{
  "model": "image classifier",
  "dataset": "capsule endoscopy frames (Kvasir-Capsule)",
  "image_size": 48,
  "mlp_ratio": 2.67,
  "head_dim": 48,
  "fused_qkv": false,
  "bias": "none",
  "drop_path": 0.15,
  "loss": "cross_entropy",
  "beta2": 0.999,
  "learning_rate": 0.0026,
  "epochs": 149.1
}
Rows from block 8, named by matrix and row number. Rows with one number belong to one neuron. Each number is 500 + 50 x the weight over its row's rms, rounded and kept within 0 to 999. All counts start at 0. Numbers have three digits each. After the name is the row's rms in percent of the matrix's.
# gate: MLP gate (model.blocks.8.mlp.gate.weight, 512x192), inputs 0-95
# fc1: MLP up (model.blocks.8.mlp.fc1.weight, 512x192), inputs 0-95
# fc2: MLP down (model.blocks.8.mlp.fc2.weight, 192x512, transposed), outputs 0-95
gate.483 105:468450461480485467409520469474477469483570575540435542567497523499482505546451555434543486479456519501489494617483425504512530483526487577503462473439456506474474453559531476522627563491438501468529521506518501502526440480492528421560592481458610539528454535441461483531434523493449491486
fc1.483 106:518538510465490486351506428522474500499537526479451509569480450450608461557525491513490517450409602636460461625474457538445477418415459544502484442500494511438497429521461492439626481452393514430408513531498593515535490604436455540459492480428576470594519526540584559516464486409413402559
fc2.483 101:498495602448486496455524491548512528443479531513505523560523532512543551478493490583455527475400579412571523473437529476489504403409495393475520505530578506428480501445463507403386444486560478446534466440575437442533411532509577457453479462522532474493572474416471509514500524552509513671
gate.484 100:473509454503431667475479447585521664443452495551471491564446566602494565507537454516514429411497481455507430550508376518471469529472544428504545481525424498533510415469550488524526383506525482503403512602468485511384503539528479575654484503508543476448431473495412492474575540482552447511
fc1.484 096:509508431502476592474466466457490572493532535421561471552576519489525505453480507530502437528566429549539540512543544548507505495494519458462598467537515481624516447556445435453526550484468613509616470457583535478437568468567471504474485454425559533559576427416603505468556514547543527478
fc2.484 105:478483457520539546518500577515501452486577534516450531525522577498488459466574543524519491436466498493571516496554546503540528494619545392460520458614531470489585558416506361497440404479485468493451533572569562524520548531486468546527625558456521502525543468446461498432615477528504538518
gate.485 109:550487487423419555429486442540417483595418554555534633512528487546463497579459423544462551525462506508460463468491449422498565407565463514563492527492522538570467514523544473501528511467564531427511433554472527465567508481465540434522469590516591513488530514511501537428521544472456426474
fc1.485 116:503564582533478390458498554483504577449528559479420456467487520541485496526512607470486536526542509434452506519399430458407599485499496497525586397450445440478516489534502501545420483531536523547546479431558524547507437592463462457527567425493496522509421574550562466528497461464450584450
fc2.485 107:375446451437615393491550494566522602540549586514556491512543552454562466539442478447476520467468459417560474426523419502478451553505519458449524549468529419531597576522530520430382501507538440545499455473508505542511428494487525477531413516545419541493553610533490541576536465483433430537
gate.486 110:568489435503451490602465533489505390551580477592432495489574502558441478506515589508547478568483505524578500444494464534540481467439517464457542564453408574464474464512528505548449591464413548386440500530487425467529490456464523548530528386515535529544461423399550388467531406470538390464
fc1.486 105:492368462458499491417494506434511478550448453534476485588449449505483583504461505574433484484527544562508464637523480476477603462516512597476435437559494342549516434522484550404529473492488503507500493406443500576549493506357429466537497557572490556467476460574442417523500466477467517499
fc2.486 107:548535522554447460515491564559545541483538509482509554470538505506527496502465567426487505412463478565571468484498540434582500403563486532529547419546455508505503502453480523509422565458506555459560486544400541472468520552453475437488528508563488492466546612472409542470502460462495528524
gate.487 103:518552488557601501449500427494484594441472496465487464505483576487514454444482518461480492549493545478577436514515603539467490451471495472506601432481488500485517451520533461456506500434508420432595496589600600450593464574540540505549490510482496526467540477511523537497487517463456491380
fc1.487 105:417553483456538505479544490504611509433442429513517405529418420403541504457452515490472518521399527435531460528415499500503519534456517501456441529534478550527561486493520525489458540553494495541630492535542605609545436531413495479532447442415466449465465466499475533450433554426429533385
fc2.487 112:439447540433484448453477585503476542389451584481458453474561492606498532530411536485431463529494510521537459510551553421501429513480513475486404509440505483421503442443544507488603523418542576527508512443476484420540478549485380443550543486449566518450519505506486533538573454389583529451
gate.488 104:446523488442463441503504524431503513462521502518393423434487542484525583609536511506428491451542486443433491542612494492547460464496526559527540475575409492443531481466513526499597554458637503422381474436523435449564513502537532602537410522509612498459544461527535581421559595401425472597
fc1.488 102:417474459462462420496446511454540498455442464581485492419423383513420434590563483500446470529532473495456459522512591624523453422563515534491472520527549541493551443469597509538521473486464411477567481421503480433563493459538508577546479463467506477472574567519493479521467545419468479502
fc2.488 097:553559558564505521598567501432474516493560458425472481483559511549423509412536549430500453466500573571599428456562512482500548506466473522488550496470410399563433554560520416566460437544427502416514485451414477527527439540452516430371560568489491510503441489549526501461440495468463544456
gate.489 104:567524518450505473567444558504496466481536537421514506448503489473474487464549493433429365550475456571504474525475442561642421446521539470534501422502446561594524491489494610483448485454565451473579487430514420462533506527474505496564454519508512490452479464596448387534463459480531456500
fc1.489 105:541407480509509469493488526486512562517540510516412459516589521417559453591525550522462525502460509462386472540554570483522517530561460442593496527530527553444548560554439577606481480580484551493520446556456466477452436487441421456545504521585529532528516456438423409556570508427493546545
fc2.489 110:535473489511421559497482385426435435542546484482467491524527602500502468522463498447434551641544462421519439495459556485532348504450470560510427525467491471512549499589518497537546462476513564436459530444524525555460531431534488527473516572550536431505473490552518552520601533486530554524
gate.490 103:493556454403519451443484504482401553467373501509423449548566566469507512463552449509546438535555499483444454536487590533522454486447557501449523460568500500509481552416467509487460514481532596454487432473470494586532486446476401592444568528622490440466537452541610498567472571449543542436
fc1.490 106:484558499563365478542544540524520501518501586446456526453469540438374444371524402501413548508480410542457541497552445565464522424474403429538462524495580497504461474500485520492524541613439507454487460531528592435499416505545449586468563516561506434491414536459476451519536494458565531451
fc2.490 100:538544537486450587523517612467527535489464411567488567467468549531524485465520416520610533459543509461436520503501562465479520473518546487486476573470580570527469509546516482466568509459521451456477518435440547555489485424514447446584434580537578587581546508426582487474452511557572449520
gate.491 102:517553547587549526420546440422538553556440495515520507455430444529562473488479527470479548461524334557436580595529487466539493499575523580453520489481401506437510614487466541505545554467499481503496404521471554535520634496508523507467474563462543596374566530399480600540517515475577558518
fc1.491 101:421550539556464506439464434541538458374523512422554547579465461582541412480586487528549502506468539587470456426472459465483577539536484584473509555481461478477482488493574429488588495480466462526454387442477523569508498506458501419557493501538505531528527497451529512524528455569570500412
fc2.491 099:442548595473429430488436485529462500493488542471486514476514436528459533584501449546511466452607515507442454495509472493540499501470525437580551435526524481547473351496474473444483492500585448420557535474555516493572414516506585405475447503504563549512512444461496590549599524520411646552