A small image classifier, trained from scratch: 42238 training examples.
Rows from block 5 of a small image classifier, named by matrix and row number. Rows with one number belong to one neuron. Each number is 500 + 50 x the weight over its row's rms, rounded and kept within 0 to 999. All counts start at 0. Numbers have three digits each. After the name is the row's rms in percent of the matrix's.
Before each neuron's rows are labels from the 100 images, of 14848, where the neuron reaches its largest size: "strongest on" is what is common among them; "patch colour" is the nearest of a few named colours to the mean colour under the peak. Only what is clearly more common there than usual is listed. The data: capsule endoscopy frames (Kvasir-Capsule). In brackets: how many of the 100, against the usual share in percent.
# gate: MLP gate (model.blocks.5.mlp.gate.weight, 512x192), inputs 96-143
# fc1: MLP up (model.blocks.5.mlp.fc1.weight, 512x192), inputs 96-143
# fc2: MLP down (model.blocks.5.mlp.fc2.weight, 192x512, transposed), outputs 96-143

strongest on: finding: ileocecal valve (37 vs 8.8)
patch colour: orange (62 vs 12)
gate.52 111:520452511429465471458484550490534457531519524372539447496583446469451526469504433565469383508465552443480449476503473437511516524414425460554548
fc1.52 106:537504466446535442465480430512458588520484505530469501585524445485560372511579533487538472471467582565483499487477569577557517481484382593497499
fc2.52 111:469473544423494437435486505500538438357482544496493557467491434443495520479438431500476497459484549559515518473613512468468531562507520595495564

strongest on: finding: ileocecal valve (25 vs 8.8)
patch colour: orange (43 vs 12)
gate.175 101:600503485473469419540443459474534466532529579483477551552543484498457462482399479532573499538557444487451637595388488517493520519506518548550575
fc1.175 108:506531520471611490440464508503497512554505519446458518494500473484542511457552578494482437419548496500479392486471422412544612517533514553520531
fc2.175 106:497405468447531449481524477553519534515473458568531483591419597560491460534490582525557536420497557476526470498539530537511507468485532497449489

strongest on: finding: pylorus (54 vs 3.4)
patch colour: grey (26 vs 7.6)
gate.391 096:405501487545539620369559486441476492506505501471546508409485448546498472491467413541453425506543558551442531602485494490434460550367503413419475
fc1.391 094:497507526530427493350576495480545536419503499488508535600481523458489574463438557435565526458490561474503525577588585515459551404534547507543554
fc2.391 095:517489542513592483589577546376568491530473467383452506543471534557469487606477526458534420540460519449533453525498542484465550522378480495489493

strongest on: finding: pylorus (31 vs 3.4)
patch colour: grey (47 vs 7.6)
gate.113 108:531571411556581524569614468486512517447521506438480534544437389476525539485554519385470445569579430468525439478518477452441585438470491544561487
fc1.113 107:447519550436418500486473409469482574535494528538526573544532633486562605538438560420599545579511536425506525502539415467515517461504539444585551
fc2.113 103:453489493449430495528455508575400588517445420463450472504463525521545587507491507551503494528499522458469485523475565514554556520558484518425493

strongest on: finding: pylorus (41 vs 3.4)
patch colour: grey (31 vs 7.6)
gate.183 093:480487388517457550537412559527570463488555531474503504426496402462481440561481469498425436444551495367513491474511497553502567516447578486489500
fc1.183 100:481483536486588545460510470552548571475501606538611543612517496571554499528534562442465468530453540501479423435523468493530453471447429474425403
fc2.183 102:536525533477584486521538446565532527445475535384648492459480438549424469551479487519541506482525515453454517595485483477470506513563476516472515

strongest on: finding: pylorus (44 vs 3.4)
patch colour: grey (51 vs 7.6)
gate.25 093:444612529506542493565496592565529529499496577428518451478496511555540368455552573547416460398473453527491423542458515534498508444410528469558465
fc1.25 090:451454579442418580450573475566577416490590531570435530525427501583479615519411484474582550592488534489451507486428522570466500513552482509476544
fc2.25 096:598464484493542382556563514464469514547522560527447467582541469492514564467574538516505528551464502577544632507408534474560487531445577501622480

strongest on: finding: ileocecal valve (54 vs 8.8); finding: blood fresh (28 vs 0.9)
patch colour: orange (54 vs 12)
gate.68 102:559474486500434500480510528474509469560540479441476407481384372517480500447435567447476412505471532478549469520551508482473490438496409438526487
fc1.68 106:569470564430535543570435511521520502539496468536439515444512405487354505514566393629456512547532476412508488517517571486528522459447545387564543
fc2.68 103:499510543551553446451545485522459456449366539518538591428436322485476512480554535505537464528456495489532431467531525459558529528598499497399458

strongest on: finding: ileocecal valve (41 vs 8.8)
patch colour: orange (64 vs 12)
gate.265 101:563542411448537488505568467501525501462516551502518569550521413442493569540526465496508377531473436477445573460514518451531580444525588446485512
fc1.265 109:524537523463508410565510510480455509494487458497506430484581485585413483474528497474518453480494563565511482497479592519509581539564409487460529
fc2.265 105:538492450458458501420514455403425512479572494446445515536563393496401535430403481495558593456479469502473468505552416575531430454592467408554503

strongest on: finding: pylorus (30 vs 3.4)
patch colour: grey (27 vs 7.6)
gate.386 078:460526466512481474506497499554476503545540462563508503487512515544473532553390527533606437528424578505454544444419544567516547538557530542556502
fc1.386 076:495558522501505430587543518541486505443473566454493538487544508458494528426465407466420519505485480517469468578475517481477445517465487439547502
fc2.386 086:526484491451452398622384416471513518445539468555521487507470501491465547493555532494438541433540543447510579462473593474539458538613440419465505

strongest on: finding: pylorus (38 vs 3.4)
patch colour: grey (35 vs 7.6)
gate.344 103:591500532472488520479425510531547580421462568547487510533466509500444426504499591505542412455506453511517461549463553470478558413408537505514405
fc1.344 096:450488477457559584506535509429481569539508472508477527460523483376482578500553413438495453558485503510505570570420543590516548518444463447549514
fc2.344 102:460406473518464529464526483459499428590565555548467402415481460365532533438432523522508551514457581516417457465454554538557554525570490406468481

strongest on: finding: pylorus (75 vs 3.4)
patch colour: grey (36 vs 7.6)
gate.455 109:549597481488484475509555544408515570453478467418492509551471481516506488455368440551484471539425473508503468407478487495428472467512479550548409
fc1.455 107:477399510432460508481544583443548580536457399494472518539509500459528452487506572467562530500577466611557440515487548452444448517529535482547514
fc2.455 110:492522606545565428522431516516507586593579509534559490483482559471488551515470463511447479521524489514493343450499369390461433572373516466506552

strongest on: finding: angiectasia (41 vs 1.9)
patch colour: orange (66 vs 12)
gate.261 104:480571463447462458449531436468575508451472504454588512570390530410479529543429491343531481527495498455494499467513556549513515440489483530576467
fc1.261 103:462481588518545411469571548462477519478476479525600553442617590476441397469499529591472591460486454477542479514587562510449499523539469543427545
fc2.261 097:597461504495487504506384508521516483489560482532452529436433473539507402479498451538402620495497542516454530530528447463527611458482548537461503