From a checkpoint of a small image classifier.
Model: 6.1M parameters, 48-pixel images, arch swin, depths [2, 3, 4, 2].
Training: soap at rate 0.0026, 12300 steps, batches of 512, held-out accuracy 99%.
Rows from block 3 of a small image classifier, named by matrix and row number. Rows with one number belong to one neuron. Each number is 128 + 32 x the weight over its row's rms, rounded and kept within 0 to 255. All counts start at 0. Numbers have three digits each.
After each neuron's rows are labels from the 100 images, of 14848, where the neuron reaches its largest size: "top examples" is what is common among them. Only what is clearly more common there than usual is listed. The data: capsule endoscopy frames (Kvasir-Capsule). In brackets: how many of the 100, against the usual share in percent.
# gate: MLP gate (model.blocks.3.mlp.gate.weight, 256x96), inputs 0-95
# fc1: MLP up (model.blocks.3.mlp.fc1.weight, 256x96), inputs 0-95
# fc2: MLP down (model.blocks.3.mlp.fc2.weight, 96x256, transposed), outputs 0-95

gate.162:124070164164149169106096160130125106163138115127166133126115142158158140097083128108127076112122131144055140090152101127142108107109158196180086132101176130110124129174116115110124112156152151139122132135096122132128210153097131072202181140204202068119132137098119098169080136120175148075
fc1.162:133098161149138088067185177135171147151101084104167096113119202079117141171161153098089111146084137136073093082102075144074149170145150136111128137107097122143146178065125102118135126125192131132122166075104126208085116138151110116126151105113114116102134181117123093195122105087158156122
fc2.162:143086177141143112124158134145108163146150153142176148146114109118137054130174182148171113172120122185119152139092084170109142120120135146138143169171128129172112140086074095129120081106089099093151115094183158070115113069109083089079134168150114087159085200098066132134118149129069141166
top examples: finding: foreign body (31 vs 1.6)

gate.52:160091143144151106112087126196157133118097181164144168147090089116096153145123116117109160124167154157123176112070142110127126081109131148164166121103137127105052120146154117096159130145086222138115115217153150170142097171162116069103166117145156095120157097114158101068098127129145083179
fc1.52:133121140102090092102068161091093099127115122069111166172089149094088141152064174110111058170132165162178129171136181133137126061136164087111133156134138109115141171171138104118096076116134126102117112052132100162121124150104095123096088133182091097141102202081117164122141126095086134120
fc2.52:170089133168128127121144164160147100164104093150121137160134166100134154121100159086139147145125102089068062147111200143104116228111163076162128095147122136185127176125124111163138113139126110050146129140125097174097078116105098130169101139143078109121124114179082096165126207137158159119
top examples: finding: pylorus (25 vs 3.4)

gate.126:166117090157146111128162147168071162103195068146143072124102108054112084140149147161150167107153108106107109129145109159088140106145094122170157107120094135111149079115165115143131174108127178143094095091125126100097076130141106168184119135171144116136091196135170120129111140045201167150
fc1.126:120135124205125086166128180106158102102146169126132129106110087104192157087082086126142151099177168052151139101111072151140111177195205081144101115083149109149131065116117053132133152104123148151126111154112197129081126166131132130144120168137162135144084090123129130124156099140153153124
fc2.126:096145180089092103105171154163109099122144087182184115095137170164085105152116162072125205094151126145198103116087155139102155129094164170123130130176166135127157092140119104123182124162125170189080145126133091172077110133127111135125149128133159077095116109113130095155125173045163112146
top examples: finding: ileocecal valve (26 vs 8.8)

gate.16:075067155141139122102132085173142109161148106150152085178162148142183119093153067056165142122119190151092140150128090123124129125143134182083089153195098130164075160128138123093176138123121123100171139159150153085081092138136121107160197096118090100143101130139104172157181096102118087101
fc1.16:113077203119152095102087042107149180080157145138142144130100146109159083137139084096132154123159111075118109116107090179181153122130118137138101147137116149101061127079113135133149203129147080176155111165211127108098108110139117179160159109113118172147126093138059101125157099143149119147
fc2.16:096105102123122176160128102135153174133115100151098152079159122162122093155086125102159193159167070122155126207118132181130136128134060123157150124127115142159088135125070066066170100117110161172107142087107113127169107153207124120082136155073121106156160085099132126116097144072093165125
top examples: finding: ileocecal valve (66 vs 8.8)

gate.201:198159168096152100173112117145076179084134138151120054114144117124117148019142176173130126126104135120093088079121122120121140162098146076185111094167129127140148100155118113135142145118133186121177157174044115128124170125147143209105138115157143114148165129086148124100118146131152111097
fc1.201:176134111055137115133121116077060127136181109135176067133135126095125113093100159115119174124079135160102085094160077178136148114121118088198075107080156166173168121149155117130134083123100155101105128107104158132090175192089130156122114103161078114145124096081150108118123191084144151098
fc2.201:095106177107169154080129097140153133065110181090096111135173115117170144078083109081111128079174102119129189088143131171106152137119093111123119105094122108127077132144110168140057160095116150153146140108176193082104112175153143150149141129161057159097129169117126107161156144099121185068
top examples: finding: pylorus (26 vs 3.4)

gate.71:115153065105128131114170141155090127106155138123090127111114132120076105149120145033195109153082113082142149125168143190132191119126149136134115120153153171128122105072119103118113154117160149151138190162095137146123089208174145119106107179118131127102169127094082131171101123065068188146
fc1.71:119119085156127059113152114134165125139122116106093133133131150092139175206066151177148133084125096162154135094084132117112101095148174151148211156126122146155130153163090098171126123115126141125127123071148118113091172098082160102213109087180121098106063146144059114127114101104180105110
fc2.71:173160139098123082156108108103136124077127152108162130138054138182129151168160217082097134156131148123130203109089174098118177119064064127145143159107092119165095063146127098106143078108114109178116155178110133125167084157124135135197115162133118146070149120114090148125129123158149129120
top examples: finding: foreign body (32 vs 1.6)

gate.168:085140106079179183110174085050133130129109102134171132117122138125109099108106162147080153110133090146135151151089068081158170138115148125079092189134150129135112182131112145141126133190198155102109121115103140124110161046077085077109165077121140174115123130110152139160115069108132131175
fc1.168:145146170116159146118110123160119124155086107167078154172113088157170120146074113156198118145213105120131083078113182155154098119089091121185120070175076125114114127088116075090092114146140126113124122099137145136159065122116142151157163090151138111138147165100103168089181199127123102082
fc2.168:166104118136150101152134080074075160113110194168144092124090068083152155078129124169168120174180127110095125167143162121141157128081155182127117163123117154152107137165178123212172073090120117139142128150073109164075137142084131111168103075116182162143125131131122143115120092145113072154
top examples: finding: pylorus (39 vs 3.4)

gate.76:157124126052086142113117131109082148081149131137127115085173151119114076141140092148119097159122088186124059172128107175114139102134174171069153104153062178116116147121213174134142132143078166139102129121125141080147082126079170206114122152191141101142145121100093114128125127124141167123
fc1.76:147156144166117071168067071145133120117109150086166114085162127161111076119113118128136151101177141168195143096056157130189103015148111150087151098136129108105127083128148135146107117146116144160101126148149134125149135122150190148095059127156145094115079138099162138102129094173169141161
fc2.76:142167099067153102140090175169082157151061154190202127114148098082138080103123134137100119151172098137092095122100148115115075139124137135121154088123117103171075112156169109169133095105136215071132096173128084116123108157106108106170107111109134094145139105104080051135099099116149122145
top examples: finding: reduced mucosal view (30 vs 6.2)

gate.241:078153172138115149169144197120158138091146127089148065162093081151132114164124160083124164123216159101148128139120153111119147144079101152093130105133156199137144112159145126143183166045198077205097162180144131138133160128154127145142124182130134180110100122123114135140131136122153144155
fc1.241:175110169177112151068065178124125139141102133106126129155141152137151129158171147075127173126130136164146109177126114146092195125133107158138089159138090141149106147121129122099112170200181185198138154187127097107119099139102143121120157111165174090178185108149167127144083192151146185125
fc2.241:164160127102085169161151078147128117147119100131159117133105155062099142164127121106098139123162131043074090163149193151154165124159158111091155139121117166166167158108126121137109126077129120133207140156110169177092140172102157153089068169141189155141095162089093162142184119157140154106
top examples: finding: reduced mucosal view (30 vs 6.2)

gate.248:167166127128064138109144108141146086186105169115150163100091187119088074096128120087113165138096062182178127141080160075205120113065138101106095145082137098152137114146110126100119134097176145140136170167087104133109100154116115107129161095153154131116143113177144124156049187129112129095
fc1.248:105101136166165172169096131113136172130149158153098120154146177152052124189100094098151128107149168128125111079082111114119119125112112130124120049058151137117030156148109150146136120105140181131129078146091097091121117099132141132183126103120165120153155053097075158063113138148085134130
fc2.248:121099119132196151088104148117133159092183095137111088117161108135144133097060162144110139079094187086052087164161144151163098131125108211123137118156130154117095126096052131101092143089134139143162119120129152121098087136163120161151117135138171152042117174201141141120106140181121117124
top examples: finding: ileocecal valve (48 vs 8.8); finding: reduced mucosal view (29 vs 6.2)

gate.246:103077149139164182124168145118113181126140091095130112136160074089089118145054123138125120111127192145068143156146110101148106105113093163147124113135158093105123102152075106141146140092088137045049120048120122126124124110140092089148178107106112159134131180181127141106156146156156058098
fc1.246:088124091087094048138113104108124136088185107113131106100162123078137078067168114160116156099131133108158095114106127104167095110175095149074169113119178126147118124073121127118125108067175181116158047111119113117156142113159203116159127168102109095119136165139119129138128091054105081137
fc2.246:129153172130074171175128089161102090148066118172142103135147091104126080123134200105128151126122139142103093143146124103157145185174120075135114128119193145125161146046128090155078142097128149176133169109089167076168140114113167125129169058154058115105129111109084079108145116141127101101
top examples: finding: pylorus (55 vs 3.4)

gate.183:142162126125081116080110114158112119119100147098150149089166187128095059158087150123160114108179162165172131182139160099132163059082144181121155081097114079163144179128083147141116117156141080183167091134162115126116088133156152143138154114187192159146172123130175134122085095140138179146
fc1.183:134108156158213163111149113117172091095124130092158148111127093133109167134093188152116104076065118113136144073159143115159150174131106126140239161187141138107107102211150118114138099117134139129141109125119130094180108090124169148151107199129141093128120098143111078098083165093139144098
fc2.183:136100169103121090205096159122137129118167130132145117082117115161142177132134078152133135132133123094138156094127165190120169102196121127111088091151119111148106105128049085130151165085137113153070162174171175117120070132143138128153146145171117057084143107150109142179101144115197122053
top examples: finding: reduced mucosal view (27 vs 6.2)

gate.12:181185123181135122178143138119170202188132187157148116137242110135131107149120186105119176103123112115130155130077095133150137131129157096141108105081156074138118109162108105126150188086096172091138128202171116150120158160110123140093156152154110122118140096112111166094136115173160128105
fc1.12:117111167111139124106105099102142137121068171125133095110121078059061181121120134137122111092124162164151111089098105088134138097071117102096177174143159107159083157099181160134052084151106123156170136123110128141118080152141220140153194077105169153127096172147131098097139107148103125113
fc2.12:101083135105129131139071086066191133142117098157112104131122103117114094092196082108123117128096133100080160124147058188169104118147123152153188101156080065125131068118130128154122129153116098102122146164143126097076121125163097094186183061148093162127158149122140142111076155147084168119
top examples: finding: reduced mucosal view (32 vs 6.2)

gate.163:116127095146121115164133108106129145110106184145125040122208093103145093161120111149117116091169176127103129176135116168149100087157172071104112117117103092111142116128136147136116132128134114165110118130105128138138167184060106158153168141131140168130181096086134160214165114039197151140
fc1.163:102105141145057062149184179113129150102108069141101101149118157197146102090143136151119142103088140128082173153181132122100142164165117088181112110088161170121147112184130111163104068159102131101134124106107136166132181135112128092177190141085130185117074107147123101094070155106119127149
fc2.163:140136101146131144196081132128178119095119118097112155185131102165135130096160128130199101103138163132041151168134140133155092174139120130104152153130082128122128110127145137077078113139213097143118181094094128165138075162132151172112148146138083114156137135079066200110091136074121109076
top examples: finding: reduced mucosal view (45 vs 6.2); finding: ileocecal valve (31 vs 8.8)

gate.178:103121109120076148120164171103143147110134085128156135115133163119161126126106091107145156143129159086146164158091156136054094155120173123169143146106174173083151107121110136150091138147112161139118137113080191114046083121083155178040078124113132138112185141048090120156124081105137113174
fc1.178:138133117125128108111119145158173124176112130153133136094158174131148149130162157128088166102147096193143141115200156101117052130093150131122094211113159115135133175125098113176155182097149202053156089131125132084156159133056123125140179108118137162134166129148141106144133192117056129148
fc2.178:105167072080079181100093211133148095145147132098153136129144159172119159097126117114167163122107088161130130099129097132088045126097161113141092183093149188059135118135135116136080117101172138141132090144137146088167176139067166129136133119093071172113134102087085131137100150098105126086
top examples: finding: reduced mucosal view (31 vs 6.2)

gate.196:167129134129132144136142125145102148145112129121168048154088090165143133143097110158130158156111104124126065098138107108120177134087156146183156126097130119139125098167200067158170156177182242088151089149078089168152122141126095187126108157152108121140125117098080075149096120152141146105
fc1.196:134179073108142102166091087135144095186159154180090150143228165201098115168179103179166131126142119167115154121113179136072161152104111080096074167145103181112084131140152136103119178136108144109122079116098107156162144128097135163135157116135099163156143128147078101095132166118126129142
fc2.196:176111101099094174184095116164079171090162178082158100091139139145119152132096111100107166117080195097160122109094098122089126090091159152105106124152121100138134153153222143098088087068090100085118148116108130120156137156133174142124104097153117108132092120085123093119104085044168118133
top examples: finding: reduced mucosal view (32 vs 6.2)