Weights of a small image classifier: held-out accuracy 99%.
Rows from block 2 of a small image classifier, named by matrix and row number. Rows with one number belong to one neuron. Each number is 128 + 32 x the weight over its row's rms, rounded and kept within 0 to 255. All counts start at 0. Numbers have three digits each.
After each neuron's rows are labels from the 100 images, of 14848, where the neuron reaches its largest size: "colour at peak" is the nearest of a few named colours to the mean colour under the peak. Only what is clearly more common there than usual is listed. The data: capsule endoscopy frames (Kvasir-Capsule).
# gate: MLP gate (model.blocks.2.mlp.gate.weight, 256x96), inputs 0-95
# fc1: MLP up (model.blocks.2.mlp.fc1.weight, 256x96), inputs 0-95
# fc2: MLP down (model.blocks.2.mlp.fc2.weight, 96x256, transposed), outputs 0-95

gate.124:134139103158134062082139136091109143156143128131166165116204159116207036133087154128070155174158130123162162136117135183104147129150090102095126141117077127051157135192085075137130099175090139130102176140104127103078125105134120097127115093154135119161126170142138128116144154149102186135
fc1.124:061139159131121073058131095097140020071157069143113164182165109115115091137146132103108120093081098145105156140138130114157152168125110116167171169115163107097127140148170181153147095138118139080058137094116141118110129104133128117151142103098095165142170121114166083092143195126127147169
fc2.124:130127137151175117150160130129065125099178188161173096172133175159139172123106163138107063185110139182148135086179151169098097107197067041157095153121090125121156153135187086118093137160164110104123141091124104135177093111113120112135160123118124143134089156144169105131112148167128171100
colour at peak: black

gate.39:100055179085131109155136118078123129142129171127117160165103087101142149175172131136109162177117132138089186086102121188158103118176157116188080075143151113134112084129131152092100124119187059107160126158136189074124126144077114098125176105100100170134105098121141120143088076139124182138
fc1.39:097131126090130142172116117031091076107120099146148098104144153096145119094138155168137167182138176157134122198090152101181079157134172106096093185164108062138135122114192113086126122167150160155139182168088095140084076146145119110143136132156138111144164140141131110115115144108063106081
fc2.39:163116128133200130114169117155136132205092130122119124140158139181119126150107213130140126057151151112099107129134103170127112149139106094091224170185096104138191161101080122145103117137158121053183159122124128095111181151117119115084207163123103130144116147126154131119109115114137148165
colour at peak: grey

gate.131:127150132109088187150125108113134121151119128121138128098159090114129139128132097185086106146180071125113195129179093190085114084069150146121125080094085116166145078084202101074068164110163143155162193162131144143106115135068157150124170131102100122110146174145133141121134151196156130126
fc1.131:118110067131149110076064197114162134180134138168127147175103158163146110085119101076145134142081090159075094084124124108130109165174175084134191200150178117100143126108113169141144125080139142109158111152128107107093101112189079118190151113115132149132129150150159182126130125133105104188
fc2.131:121110085125162170124091228141135114185165116209122130141074146165123117153142088177168123166117107124100166078111145130077121146117116135154175131165128142126077097145118136096130146090146131133148132085132132123093086115209130087144161132134071150099101179160177157093105169125060100129
colour at peak: black

gate.7:083107157143108140098148125135137128146189138039049158089156117114168157050138161102101130156095112139127108081091153126056128097105102105127154174111131089141088132100147222056141135145158120117091096107162157125155120141108118119079144154100139153147160085122124101165136153188151116123
fc1.7:141148069165069113108149093135097123107068185166138099148162167132150184160107102171118079133071128122151196145132138148128165129215136184164123083153093178166065117121123136189081084116131149132138153117146136148145125110121137085140114138064072139154148169138121122103081111120091122108
fc2.7:132114126125135194138143123189154131132093150182080162199115100098195111126096136172086136121119100101134128153080107150146217165115113110160208119140108116061084129108123090101062160115101114108125115117067126133062190102146151146110103164100117137122156133155162149131096145116079115138
colour at peak: grey

gate.165:206085144122132076165064106090094118103170153110150112091083088121177104093066109176101122129144129132148114134131116150104123152123097174111160098124115068150106145098138070155094148114158111116201082142078159158116082129163183107134134092086163109164089139136190094160089138156144146163
fc1.165:166122118149108104056178129127105148176188084162101143136136143171113093133107119097122151134146155169158115189141096177052101183090067128124189144177132094105069176127158139087123137113142163168101179125097121117108138145181108088078159131132157121094142174127081111124147167085147151112
fc2.165:115185111107098122096122157144121151139086101161099120119109103154117068114174089123120084121064145099101137145136109129175135109103170119109108136097154143112146112141114174111188162120192129172118125098127046190153167118155137094137152130161068043138172164146099131155082119082128143213
colour at peak: grey

gate.8:182144110094070160129039155090087158077169148080131125117178115154119072151141125134141141128071122137137169134070063134112160096149140097177109120100124113113155146101106131071148094141127137051135139148060163130068121138147139129147092139166115136139119129086164091123173140149060156097
fc1.8:158160154123071058133114142091175110146155105086148113160132096125196112067156092080174124128148080126045203113091136127124135126135108139125144142163151130182141122146107141168129216112123099110202113090162126134135153107104116144148131087137082116073110124133116138090088095083166106155
fc2.8:116134151164105113126130135134099059155160168140132095129119103115209126178129167166152127191121152123098167131070140080118149126179089096150145090114112122115055095193087193126134097134124084108106125153077103165123122124161106141111097139152175107101021128134122130061137160126116142124
colour at peak: black

gate.97:126181101158072077100086149127115136146104095117098119093120116096106098071119114097159090153147147081167203122153151161140092117176138158077153040076085190154190152102133122133119122099181163154131131098161087149104123123116118161113078067079112115133134126118100114093093134094091133159
fc1.97:117110134089163113086178158122088092144122121100128179122086132171162120205145129168105159089142147154108052133091120073118182180116118110157135176164188054099121119137105155095135119155108150125112151075099158109129107124183089112090106157152142152145122096141144168177189104156169125074
fc2.97:120116162134093111128210121105124184158136143137162103185144152106136154152120119086132093074098111146114202129131129139070114124177090184185141185160137118156140168113159157109097122123117129172160092193119086050147156151109168138143120153183104131084182084191110127114159112101120119120
colour at peak: grey

gate.254:104070175106086128154111153174128129162133126136103125207160081118070088136140141103133130148126128058148132132077044089152103063114122134204057082103108113133135139147168137129133088137092150140131107121159159162086072131165137115125151064149106101122094148112161104114168155154094143085
fc1.254:107127135074088161111099121145195110169095135161191107144067093140136153082110180082120158179157116106117123080150133124101146150062107084117104073055119092130120111165146137153177180133076072131143143188129130111114091117111172134094131171185122111166138135176120117128093114163099161108
fc2.254:147152140111104167101154155071191122171107111080149165129049111097142110101159156150145075133171062154078116134103118166153129155128101155093094112185105167116121188161051075105115112106102100156108127194150184076143077122136160105135130132130123106116123132145124106090128148074156142084
colour at peak: grey

gate.134:085146162116062144163096091095158125107112200060098183156121117124128170128113142128133152127111088144136109157112103150160151072159160145142152121116133149092122152096149097177113068128112107146145158141108212114109122150140189169135113145093080141089123112146108157072083065218094119143
fc1.134:146130106099158107124108118089158149162109100106126150098112110135114148104141172045081161148114098123067127177077136057110094118153143130161076101066101088061108112148122066134177102100151125083145111147138179130131144146132103163176157108184175148169098166154148110175104093105097134073
fc2.134:121145192124094091113088102097184099190134114103088150119157143104100112088175140142133138107086094121142167159063160144077167151111118133149086120162146139111076109092079100152132080102117136132162140123145139111136131101074124151156165142165109166131108110112096120054111072203118221102
colour at peak: grey